config.toml
activation = "geglu"
mlp_ratio = 3
depths = [3, 3, 3]
projector_hidden = 512
init = "kaiming_normal"
beta2 = 0.999
eps = 1e-10
lr_schedule = "step"
Rows from block 2 of a small self-supervised image encoder, named by matrix and row number. Rows with one number belong to one neuron. Each number is 500 + 50 x the weight over its row's rms, rounded and kept within 0 to 999. All counts start at 0. Numbers have three digits each.
After each neuron's rows are labels from the 100 images, of 14848, where the neuron reaches its largest size: "colour at peak" is the nearest of a few named colours to the mean colour under the peak. Only what is clearly more common there than usual is listed. The data: stained colorectal tissue patches (NCT-CRC-HE-100K).
# gate: MLP gate (model.blocks.2.mlp.gate.weight, 192x64), inputs 0-63
# fc1: MLP up (model.blocks.2.mlp.fc1.weight, 192x64), inputs 0-63
# fc2: MLP down (model.blocks.2.mlp.fc2.weight, 64x192, transposed), outputs 0-63

gate.186:489564580494466531488458427511390490400499521590514484455394563568515475468552575511471527568548520542535583499549501437466562543567441548425482535495413480529546513504515527522415505416491515
fc1.186:508495454486550452507483462525410470447521542409436559450528562472531524521400570467540412514518508467539493511534593558422444556519496407554510486480407544509494533506478518499425526493445648
fc2.186:481503555474508536522598431469496420495599449566513506437446522375464535560434386510464459602447462518548441542489460556568480500457507515456505473540555486458497566460484559514486505457464594
colour at peak: white

gate.127:545556437502513527527512502536435402479480498585494526503516449443441467521455513486545503484543545555574453511433564500496519539500547474453647487566497462442517319506419556530525544463504523
fc1.127:405475450533535417622534429414477455485451512462484479515497520519444505446537551481421546498452512514488498512513495542477594515481514458538507567491460536589464637515388438570455561532473504
fc2.127:428466531494420532514439453529403520457562508547422486467443558416478551463495474474542536583569519456508426552521413450559574464397547485558516487466511497478431602522531569566520454518478497
colour at peak: grey

gate.141:531525521497508498438672432507522458463498483468511534507497564565411548491523520403544455405485440438485468500496535660566511427501485594516501482490530487479506432520491420474505483482508459
fc1.141:472477459500479537517524306450553506471467504544536495493498527560446443504543533494508536494495538452501515469525487484511574425530485484557471600475549297527516569498499477518566514497551480
fc2.141:478483538578528492498494499474449505540591448584488470438517510479449533413473509480422500516600490528557543554469526420487501506414504604545455528381492478538430493453493619568520475440579490
colour at peak: white

gate.49:454518493508508517478448654484343491528496491496510497492526522504484493497606496489512514494534475552514513515580523502669504361511519483505486469497518475488478511478521506482541460521487650
fc1.49:537452530504503547506554385530608487487494495467517524521367558541562461533385465505510502516573495455543502487525546468493459707488486455465531493549465540464482452485466486459483518460481480
fc2.49:459410496589522490537431540508521552507502522510489538513501406606500447455576571510519532462633532436442514446532526566450579516534469422475512543414457503481569512450487503455520442556553424
colour at peak: white

gate.177:461589483478474576480467413504486466495678463441498509500469500384512479538526491376458535566486476538546499490544477521480478484530525417469481499446522529464478473610492424414448534516461521
fc1.177:495512497394519572487528538469506511493725510468496484506467493471486493493430501478487586509459490509477494514517519471527479498691422487479523518491548503409491515566511449472481462454506480
fc2.177:432634529437544417445585474448493522398546439474457536497466398470471508461455468484510594401511443447432492479527505567598517560503516515536499472509460495508530450499534477544541523552578511
colour at peak: brown

gate.165:482500581571552516493562546505554509551449602468476513499470483382553553471539515492513522565437376488467484509467494532486450477447515535429454472654519516539484549559551468415567438478510514
fc1.165:475573491552496493466480411460570508506438527530503502438377486439540579517574526464513508473526446567504505470573366497429582480433506525495508557633445477541486475449528525456532434495524462
fc2.165:509529426506490464578495526510478503393446468415518487450385571498521499450497577532520530461492508452467521527512499482566535449499528484599497388508438473508471437502612392605577484480503490
colour at peak: white

gate.41:587427579496485425559579430515525535469471472448554474493476553481413562607558522450435461506416501448390533468521547498440452501495481519504530508476511460481485460497468571547509397611482519
fc1.41:473506513402434461460523471352432562426468476564502434490503557518491475516520521473489563512519601442482443496508401529485600500535436513563583556487492602539460523502546489559502494480572519
fc2.41:463444518548564540470490558422458407498627371538446500423452504484461532463523473463467431520563545511581562518522481526503514423438491498584596555493427542487462534512523485507563434470493495
colour at peak: white

gate.63:541520515494517444431589462435535391578544557540601464514466529491484446443592511535475572579498483416443501477547507504407462509468495607442520506542509406500507511543520534466448554516538573
fc1.63:532439510507424606419500517574453396411499482458468519520537482487497458504433529505536497494444587616568504440459531488468471556602453483564546481511481458552536538472462497571523384475481532
fc2.63:506478488514477481473407529506460469599405611545540588491539533456513531565444476484554543604488489474422444524476491505500482459454505446506474443499638516447554439520493536447442560522572573
colour at peak: white

gate.52:499504471487534499549474493491535465407500500517529537672466614520497494573382458525451561365533541494493510537478477510518511443499461453435485455520463574532509450490480468493429482386513518
fc1.52:508507496492539466498388527460542532419504491481520541302449466534515527521446542437472561521525545511431484495525428518414456611546495562443494501513454579548548566531512515525456434511492518
fc2.52:478423473516531550546499546487498396561522447564460491427513495538454512464548510409416484497627546492502508490609497460474578463405494471468578491609514528445454489533548486429520494490581540
colour at peak: white

gate.147:438502604505563518478542460537481538484436490506480470478481455624485497409517486422495493416495425574489568459559387544535536461468496505556456482428466511529527489570472505640485469526439544
fc1.147:531418457550517484521432624569490493490522451430458570457559501396510498459413477479527515479464491367547490488545542531544416581537516474498491407597526530511559488573475473512497505456514555
fc2.147:601526501567518467528490453562528511457508487565586524514474449575487471629529483548559508477484536441458527522493493617511444488486446416458460473403574554464558467467399531465537464487424458
colour at peak: white

gate.116:493472551559583508502462525435511540467444522333436549504493596485588499518427527476531580533460446522468494514504440467476512448501575414568456422490527571479563574429479499517510566487493503
fc1.116:488531554496439448520419529539475459620404513546428512506483551452516523462528529617485548536489531540516498507574486500494575511620393583505577560477456511522432479483491461507450420495448539
fc2.116:453498465508555448482553571472543544542394543438492526451531468453536454526429497472456530506439464462427507513477505604522472556591503513569614382477478529523562400451487512517443483552443551
colour at peak: grey; brown

gate.3:539506394507487505473485563515516493421515496461445467311467544525498492535529642501494495394509513528532441514549513568496453599498471376480469491486478493485510447470513485544537480529523562
fc1.3:475469594480565534513510527488552472532464516568478470294521497498488479431481699489466455508502507450434513510525527441456534611522508487510497483505495516536518507523521468466483498430517510
fc2.3:588618549439472479465544478525431454489534399518517489485445546438488540511481439551575449481417437544518483579444474483571376510451469571515490509461506552502490495558512524568489506456387522
colour at peak: white

gate.35:572421372440513431539511486511570481459501504531507447501451555526445447457511511494444498565488531573508287513502447566524508527445477497563506542457479464549472444518469467548502565498482511
fc1.35:495481423483541496547543450531486505473441586469527441502541432539494503518533453262459512462511492465525573488497498501514494417525487493470544581442482433485447554583527529530558512465535463
fc2.35:518443540548462466504450392544493530509499478545482495581570439526493499503460539551508557440586490436511510569549539452437514492517459504498490623378448516493503528533460606487360523531465452
colour at peak: white

gate.145:472420479519517506487473617520500504493500467521490543559483554464527535536494335485513474484489513480492548487534524564404471586501503405541512461513532570498502506494447515520527517513485708
fc1.145:489433422501541473491495501476375500559502472473484514475633486431451435539453680556477481461460447463483469518484548523589496567483496470429484479461473494538491435514423535544486426520516491
fc2.145:438408431601545494498486571498519509546464490532490503421505434565492452470559630436457528510615582469508568428553522521494565535483494433496564513497456507486497460397508494443483475542577497
colour at peak: white

gate.8:356605482556456493536471510506498597496418535517408427504579560493486437490449513506475510604538601515484516457567570443512530576511506514554464498466540510590442538468483471496460499524519458
fc1.8:499400528453560545440544553563436449474508504485472544463544547448488515516460474471539475566514450543473550502448651483485476490454486497490519425474373454511396445431452598480567509549514517
fc2.8:506445440506507485493587587423486526532423508466603503473506510436466458582443477462465516542443488444549515412568555548481474509521550442559600447449477507443452542515581586512462463558419536
colour at peak: brown

gate.12:524450524482491540338409452455454432523525464545530485492467482482486499532524533521498526482495536420527489705510464613425477569510538505483491493475422489495510520558545519518494509430527498
fc1.12:463587501521510458338465502520456400539510519477489537500533480515512529481460476525553496498485451554518515711527462450495519497504440526523492465530555498499534575439591505441558553480504466
fc2.12:523525516479535462436401438502446506449506474487459545473514498429559567445485555541547532539489495461498554552516429440592388499524632523480437575424467583508526467503476487452446478586552554
colour at peak: brown

gate.153:448468469544491536595483516415430696524498478540443460540473485485500502509541491533472481499524517485436494316515489528523553455559494514484507520532497491520512594473448470523530539403509478
fc1.153:531553518521550454573481469604501659402527496443483488466532464520475472545462513450533531489469512538529494328517525468484517495422480489456468536461481524462564550540447410508493484601517510
fc2.153:525454512529523502424421473536435434471480491549503539458497558393537593463475557524529535594519504429533508566531435477552438435471606506460450550451539567460502491469547478485413461539585582
colour at peak: brown

gate.114:539509488507493525491518499565459451519474502486555523522482377490457487581471515538566525432550506561505503267580566558463500476509510500484525517537475512498503490457552544566529516590566446
fc1.114:511429492490515512563677540467535422571533502514496528514486539493514513448507488504466479513506532434524522259530572467549480534510526525557488523492508497474497555576490474481488486543494473
fc2.114:550501509560461493409414502525444518464463501514480551452516521438560599476520620509584520519506479472546516540537437432521412438492570518426445518438529611437533503483553516485422453563557525
colour at peak: brown

gate.120:453415571473450453494515501560532501526509445461528530531581501487466518467436489467561588571517500491552450491474570532573577447409550485606604497378507528492517528455508424445506536492484585
fc1.120:404476493583516453528464575508559512481472551437487497460548475507449486459447559500556572567505560464516534505518541480490465620435521470552491537372514470487543525576402366482518522506519433
fc2.120:510421380516461535456474518586476506540414513487540490524533584516521413504533566475447498445524515496462463516583512428402519477532490463614548532566514554515399513489598471564448492517456454
colour at peak: grey; brown

gate.37:565483451434575519538456484515348557431472444495512573484496493450427468575500591519468486577471536474486480501483547573501530486550522528595618491449541498510491478421513543587480449497495569
fc1.37:469343475413437469546511518485601490497515472512510426494603463477423526558528353512485542515497473445487635505484497509487507542489553469491517517462606492496478504455501528522588510481516503
fc2.37:417545456609511454536468524486564571430529452488463522458511408551477437467566543460462511467603551524435566453514496588465486543528578459507477465468459491502513525534462503451619396541531460
colour at peak: white

gate.155:437419563598531508531498556569542528498493467373463603486455556493476624485432511505497492507426495504418555462483518513425425486483477467573428506489522517458511509416515524487532436550576455
fc1.155:554472490526476596467533397469444458461553418457495560503572408459528445480447522489563468511485455447535567480423498548490555459588487517454571462564539480393534460484572432441527466485512427
fc2.155:490442535518475534512410554521475526487528618480480451611541496523476482464514526502452505484576525468528425530579491398490541503503549554494486677466466546530435513498461553495408444512465429
colour at peak: grey

gate.104:480450611511546476494486521569485516534513499470478560503530540480475552420485559439513453284456522436493524526523507577490478440466486437549504472557531561487526454554513413476517539548508584
fc1.104:487462522541505464536459646513462532521515519473488570488568542322510514506466426546540504478471494358491497542517553480476430602511507446527478485518565571522507525519558436445516542503522526
fc2.104:422480475434552503433490504530512470536505512544424473529588448533474531439475501373421517480600542500433459478553502513497564484468533493551575593549456562568442516533440537410436497579537534
colour at peak: brown

gate.5:467530545492478490489602471515446494478506405501545515593483557316444483516534560562505475525486498433497486507609506521586490497519498405499446461566513561507503410496526439489519466493450575
fc1.5:544488536456492503488443348494561459445505499449468491627468456463436479519461654504450509486511503592537509480478466525542451353519524553517498523573458482543499504501499480579522506473526459
fc2.5:574572489497516470478481528546471525428488489466560517539456569478574494552513568566591506469371460488527475561425440496527399546549509545558397530440534464508515515511473429575472470453423442
colour at peak: white

gate.183:433558422496551489492511497531552531597479466457455507489576406551541521475485468490453445537521555350433492503484504532534537444491567578460619511512492461502492460538575526510490467609502415
fc1.183:484448491523456494492453507624457479377461461504495634514543530574447479518439548526562455494510523502449476475477516476512437580516489406447511381517472573496479500528561502452515566502444599
fc2.183:478518494473492486496506645494466533455387693466511494535512464491517469388472491521511561494487496499503340501519483516490532494517516484508476512537628482440498478465546455490519538509516522
colour at peak: grey; brown

gate.7:537555438444552522468458499480417478496553426512459599494456539529464497584487515533544434486552495574530536494472530516482598541493434581448457569499505547465457379394530448461589495423508503
fc1.7:549534455586549446526530515571481510471552507538560437482520521501431485535472522521367456462428486580501416494506524482498434512411519544449427449511544497589541476517531389442426596551515483
fc2.7:436467429437555447540485512490501491464502425540513518415405584456520540502534552506598465539500477499597481448420561519538497484471483432564467456543455383523557585445521483567581528508530453
colour at peak: grey

gate.68:453583546482481466483532548499432476522546520545486557503579556416523491532549511546427487461475546379477518517523564501487484512559525351493405400466507518469545490444579500445469598451519522
fc1.68:527578566398496524503567434498491490403515513560534448473482511553452470494531502383411495524501588551493576511518495583502515490556482496510544498515432454510488490396386423502455588458465456
fc2.68:506528434457528487540490522455528545451484475486529545431423525508553543490567567487534376492485477427492494467501477572509451526579580447550554474456459499479533567480535570536517328558458417
colour at peak: grey

gate.154:542569517516468538650380468449441328526495519509523567484477440485480531504488530510549472540506495453462483528506537497498597510525499476425508544522500462441563580514445573494524559460510433
fc1.154:478523507496581524337604462484482719548506523531524504488459520506491459483506536474531458476450422459473493472390513535481426470499488441474452497513489513438497510507569501495505540476492511
fc2.154:454557513481468507591621514493588528501490496459507435534477463579450442491497466450420456428507509526484464443478546553488601564521413522540587460554441421547475481506469501526567513422413453
colour at peak: brown

gate.175:567482470357486442477449437480549534510489532486546510511456449446530571506480489483429473525406421498514497497513471549470453491515594511528454537543541543623611542437473454529479587415548508
fc1.175:509443450586581482469547502427524457552526520521482507510456465513654532523544514522493530490540467490616462501517537483501532537589461496466508448530392497491414494488569460445570371438467522
fc2.175:455457568463527440526470546511476493477513483507445448567508466520487551448472592538519518462519488453548488509463505445592598573458455547479428603478497425539563447427454408503449628515573508
colour at peak: brown

gate.134:553474536507554507539636500541522504496488551510495587504449455561516533486508494536519451539478523594350498530440560525484475490497524480554436456451493523499439460510404485343457434488498555
fc1.134:497498444458488498500446553555468535557523586415460479511571442431530483477462504708556455443468553458499502513512522504479450508511580480528551417558475540510575444486452509431449461516515550
fc2.134:601502507552584506464604471543499371495570334520575523514481456564452549506509458435482479449508544468544526479584512551463491495481411433475505550531500532507479461511541435447507532484467493
colour at peak: white

gate.95:416457510515505487441561504534474500481465494468502542550482491499559585507518494533574513367542460534493616517534521501546428540483530376538333433463507485530517452534449437501551472482492554
fc1.95:597502444517512517460441563524559440432497549544496500516481490436421338350495455550479518482522501509496428532522503499544474528549562520505493443535492505607473542558426468494523541499462577
fc2.95:621458527594488504601531506561545443503556437595548467432446508535412481475491533538517481543534473431496574542506510634476461430493458459447527424422476524483502480450493485501544446442489495
colour at peak: grey

gate.72:508573523544558462604413499537502556502520506437424515514532483473488503435521480411481590405366567488527510475503504511454540514591573446487575524452483528490636554496464470483480510520472468
fc1.72:470534528454486519386455503565408474433521487520498501500543373484520461472559491521613372500561561487592491495478548563571431492529494423410482442482570460522518464487476549500523458473508495
fc2.72:495478510443584527599494482489451486423595580543567451539480501502516491489480486544448515524479586434619477495485444485551585507436475503513459606428556412535420540472444491480526489437565486
colour at peak: brown

gate.87:537471557574523482541546455494565465440405588590497495480510532573422552464562550452538491554502427490445484506476470554591570479433512549447562536474446456535472476424553530525554456577573455
fc1.87:521439412579495468491497545491432496485439522503465450545447495460634518585519459526590492470500469469441525543459530485392483503480485513494450505627479575551477515370538556532534453569494513
fc2.87:568493559455449514502577639457451499470540561476489546494457514509489553424525431543527466403501434423489468482585532527492455423504458468476523545457397553437535528440609497552526464552494483
colour at peak: white

gate.20:496499512502629360510537502399542556519516470416482549567494548492528449463451486471507591508541522487456507514558605503522496512462499517636528561548481517513514488501463431429484500503477390
fc1.20:554437553499572478526539525500481516497473473402438540425512483502556437535493543487536598495484508605437529533507583451444482483562513472617571560504478524498518596515418431426466401520476505
fc2.20:521476482477493511443475513471435465518463509472550542487482576464504468462515423480581570480486470523526451480599546438474479377455440422512507471551599571424475524526662486551567553516531514
colour at peak: brown

gate.97:613550442486483510501594450497542508451478488552489474497405411589487439459488479366477466534546499692481486498504504494526530438493530548466487513517478417509490463460443498465556502518511471
fc1.97:544430672529529509486532536590472470464493510414524483493539477500525510435443527493574476441480498459507529508483558513518387461499473420527470354563534562486485424504447486453450540528473531
fc2.97:484488510538509530523553571465576490457445612399491477448575529434525459405451577516413501550451465575539535451493522481482472494563508554408509446629466483503511479463530436499559543491554537
colour at peak: grey; brown

gate.36:488541467463491452511513538528493493435540500504499462476511525503453445541467491543483559545491570633675462494514527526493450433473489497447421450507477465523473536548318427465448472508479514
fc1.36:516541482532491443466426538543384479508511554514543459501479610457492527499472523535441517472530523527487479502580534525507429527515533332464504477501482456536480474470520514596458463486554676
fc2.36:517583429478574509502541401527539467519571394504533524425506469537487485545511532399435496570453594558507527490465435490580498590520484481495475486557457479568458503491410471403501558460510570
colour at peak: grey

gate.126:492453511534526492460548585493510477606520436576456492478526514473572465472472511440516499363435470480545491500500524609564519617494479528461514475511498522477551482489441455464550555509333466
fc1.126:474453455506486485471525517427488488479448492345525588469447514558429501611495521456504524475544497509518480494477447526469490516524487553497521509494494493556447422528514439467567515372679519
fc2.126:485471473435480522406585549463536517517540498550413511515504515494620488508512508559491432446441433448600571497431537532427523494562506490524507532589477413515571540395469548514408532502528464
colour at peak: brown

gate.67:431524564494505491482494543507523558437482540534497525616526499476464502488500317516475474453502521509503558476536332537434579557493509455489517441501467461500497490494477574515569487447519603
fc1.67:537490470520514487509562569531665476431495499474503513673508498566449531545502338442536530507494516517484487515530476492509486608534505456531555556488526471511528519505485426521496484582474523
fc2.67:556549533481464504481584436569441416521553449615543452487410559450459527535495426540571472511462448560531499574437500501508413490443452550500459445485548508494450499497535500598509531410418525
colour at peak: white

gate.169:555494487463465495465449441484445471521483465478473469735435516414515482511545639491487452496471482593524513491509411556470476447476492453508506497490449467508504433479468491531417492500500499
fc1.169:534518547459489522486487517503540514516497466512509448247452524420459482509575358474480480569510498577531472531505506501527537481496494615528494530542533511530515485505518529549531538506491445
fc2.169:432412427522548516545436532461551519516421583465506520514542473541501460436513536455439551512581557476470516417596518490451610480542552433515499465575509478464479478496553410441546480550607502
colour at peak: white

gate.31:466508459455474536468476479491507484372474528456529482510497490554359499526550529481519537399502553460492478514696455487490442459549555568519496488470504498510455545510559533533451480487617464
fc1.31:461525441502488468495456514477452487493476490327505596482439501481547520585454459508490477477560498627493492525417448551526481477492462499499498458535471535496435417494545495489491474444673530
fc2.31:495477566502460517619465612425435517497530552475587502490474491458405502529458405480519552579504545471468444497591461462586549497413486478477532475399517527433447498550521515486541485524450568
colour at peak: brown

gate.99:440379660599498506519471505493494504438529609530462520499465516473506522512518491477547563532499583440461472482473549508481465509491526461504502506477494524509514500337437600451490461584525515
fc1.99:461472547513471475497559427465558524494513555533490390499536483559507490487537496436510514571554535491452471495461481455500475465529441648548471557494454428605496499479474542414499503541523326
fc2.99:471457541545523531462552623412481431441521465515441516497470469471453496422490455575495525459558380491457489504579583496443460465491563555502501482475453507449490514477601589591528448547548447
colour at peak: white

gate.136:497493500550570486495461527482514514483531461421463579496482695492538575558544509510483461430473455529504592492509585516506533554488440364487422578516453506469536535461534437459476517479503537
fc1.136:573452506500532454488512572506586522550506533470342528449610569476466540497443455480504556487449452566522485550526486467547471544445420502476567466531554552470513597498493402449499560474490430
fc2.136:488594475413472408465504467553540544589446578518501545475529529548493509504572464434574410425491471552500522375455562497497394480521475431502549450556450545537546474531501555501544504561507461
colour at peak: brown

gate.180:520432505513460532578494477378486460502461542487620583504431496527569433492543510451505403468576473471532502510554490556595557522539475463454558572514500517413529463468496427556531507446487595
fc1.180:448446528569447489520373555586491539518486508486505466479584526365487455508489513442456514513379543506588448498540556502542469504521502418539503385473522500543504520504548553535497429509594518
fc2.180:501483408433582438527493476441565473517436512503601574483505540470511474583480460507533479573434472456501518430466576557502477471504507392526523387577511440510581467531436559478557572524536476
colour at peak: white

gate.76:505486620532456501505481555534393507426510506535487498441445531507573514426518421503509508524464579487502527502604500568452446451487482460567466490568526537422522559492465424433459559511481641
fc1.76:532572477457497562517509477461433520494486493498516482406325516619550543571545464464507488522504550472452498485544535477360471376527532479566497486563510502506495543532510524571429486514490523
fc2.76:557615532469555478458567527448465453495502495478506507458437554450473590506436483490499484530379432542534488522445465448560423549516580595527393418484546477486498447525488451557533521446516571
colour at peak: white

gate.102:537453517485440478613530483516455347439536460508470565503497484502490541484548517511552529448525503414491466594513542571461504532519506481566558520477534391521601620503536478537534460513485412
fc1.102:517508496494528523582526566502480312573514525464524512518476502489461505523460462515456485488491511615474542597497487480560450510517431514405518421479448523495462369548541579456471463558493536
fc2.102:572489507481448498489420472551411540390489506449456547496510514416562525459487581582563546543485455428499472585523419455547454471501597455452455488460516538442540539531498557475436537603522543
colour at peak: brown

gate.77:559495617496549511478462457545517468501482533475536455486377540588508446441478577404520454447494557619552434501544481435482472406518567544589550465568475492458508447480444529500478525522503483
fc1.77:502544386457463522515493454422574533527510513510496466474461480545517495539507472503431550493540510570510469515473468433473609539496499576478521665476488356524520535509546512598579512515551451
fc2.77:410429447616507502430479519519519513535523381584448449463515449495506451464494600439430567514586562507522566515506527499482545530499527546557540537492398516564423566473503538492448455502540463
colour at peak: brown

gate.157:472465600606483562527531478441547501401450526535500495521475569525583474500466480576564562601472529427444512482418523432488521563482489545529493488418532469471502562423577532484550495468586444
fc1.157:471448523609548473528477499534483499584463519445547491489456436508533499436431504581411567561511473514398612490561547502503469511481541489506537496531519547506456398398599559474436465536492561
fc2.157:529405471509490529479540572484443549444471509441491492521494563423546463381476512534472518496498441466553406551607506457447497442554566461550538557498461503451431616521580511551473476554424497
colour at peak: white

gate.94:491418470498468512459416554476447566509502488534499512435417515459624561558532559534444496381544534430470431516425493459377506486474492479544541488581504474470536567537449482596517505469529525
fc1.94:502573596483510429465474612551463521590495472450497536440460503438628473458493570503533504437445517496482494541461505555520442467513528428508507464522483594476491396472550487471377543497514573
fc2.94:527505477487550468468482453558442448473485476468457533466531579432551600480467600515460400482513411433469503565443449485537482539487558566574532513481471503534541420549448601536376519508447521
colour at peak: white

gate.24:495434515536515520530444462508418513538446460516445433483525461443492530538574504509461475462507554581506505520471582512439492466545467510672506456586482440439539547468438454382578446469471547
fc1.24:442561481510568538521510464563527479545570484420430494530572481558454503543440511488422402473530578504498535489488619485542501567544528460485500555364511481479525443499458611447542532511510417
fc2.24:478414505467512539562530490511531479518523514528558481540527537475523556451526523538475396495533466477653606454597508370438516442517502528439534549485504489490438552509533605505431466501507421
colour at peak: white

gate.101:466485432546543509516433507555485513434491502502497570484616540575416494531367464527555527412443514437461621477550505533421520453487439478571504521473537447535522566440478450547472494533440520
fc1.101:513537499540460486481519442483599497456507493518484480461496481436590463481543514501488513458524547571481385489544460512430557475461476506565495650497410359520580598496507502533555512566501457
fc2.101:469443532513502449473537544496495534578521403625526453500475426516423534517521457519511524472582498455539529483463643551507498493372436524432487545472472477519524549422492577531475541480577443
colour at peak: grey

gate.107:548469425451571528467493452457520468493525492511569415496520527557523455559437499428598395454530586518465540492443488508497529591455568469592484548519516429456533484480491452519544580480616437
fc1.107:598467536524527466494585622605493528554500472476555571509550488480462448510495421484538432485473524446420513551525409468515444474501440510434517427500495538410521436526515439473413457573454545
fc2.107:508493411388590405537504506485533498447432497493582525464496598472516515512539586532588436507468447516591547390507545454519411482495523433511452494531461442506541542502560500537556528549501446
colour at peak: white

gate.112:526461448462527528467455462574507518505455516498403520482498477462487422509525512500432513433461521460555500493498627487487460544483556559468387401492500525671507515453465468488449594439557514
fc1.112:431545478537592528521552508550491494479589473530509435485611482496352507496508497467559542525448508519500468491496430477450438467491608459496426448467544435533511538472426504468545633547530464
fc2.112:586517482601474545483559458560543533456488546466544489491520471509511427478473504514427539492477532491456480537571491564413384480628533484476582467474459588475428528493530548501495366476442494
colour at peak: brown

gate.187:488519483384467482529534525589498511477504471525363505501510540414477560564523468481401530519434448523589535518529411547504578454435546512504393506546439504571439558512482421529518460487526491
fc1.187:470442416436499427496467445571457536525467533563446489470526414536595533417429523563518576551490535475536550492452572458452471479554623524479492533438509440552447520572451506495545440509577506
fc2.187:521541558400561516536504483476542490455576481506507431555491471523505501528556534551559559492508522554607482495521505412528471504501498537344369612539491461520484591494503433456514510457549480
colour at peak: grey

gate.103:462409527508581542437535539528470566462555572465589439483537539428448546522503524440510403426503465484521486524509539602451496514358540447500440486549573529453500509485433476496515454469479413
fc1.103:576443502487552401450503491531495531489512394485579475564577487557543509564440499526680451527492520582458528495481566497479479510537508493438550434527545556421511459523526518433449566517469482
fc2.103:522578487383539454533459500460519578533475582463481509513608536550454502465563463483494418458507492589450489440485533417479377489480563518479433591536469550537523494557425518454569480549498496
colour at peak: brown

gate.142:574482456586526463486460546536511485485570524536469583531389565521591531398567472552538438465470509452581489507443554507514484552574456498463471421451513543419537541462541568474577448487530558
fc1.142:458481417553486506492494472503522506660546595484532525481484428604519480469539530465558531473449514475540411478523448499419439452529445504539509493390646492497474566499500484537444500485489450
fc2.142:532492373514520518498490489480500494465432527469591533495434568476582470565475528554514545536385515465457517523489496542479472483594561447600465413493550461506468500429569389572546437459515498
colour at peak: white

gate.58:509529472513489519505581405482422521555463510520500501338545540471572531529496338526521531450445496467480558489568539647512527575501471470474515520518549566515482466490539486558457512489504490
fc1.58:483439463515493537513499665479540501532459445509525451691495483450429511511490652423502520515442479439462504522462507504439486420466438500555459541493474470484449469489524500508484468500493508
fc2.58:469444446511481517559473546524543522468398609518478501497576437556483462498482554475458608523572535450446501439607526521472545424456529394449572460552492484456502526452514530428523512565586491
colour at peak: white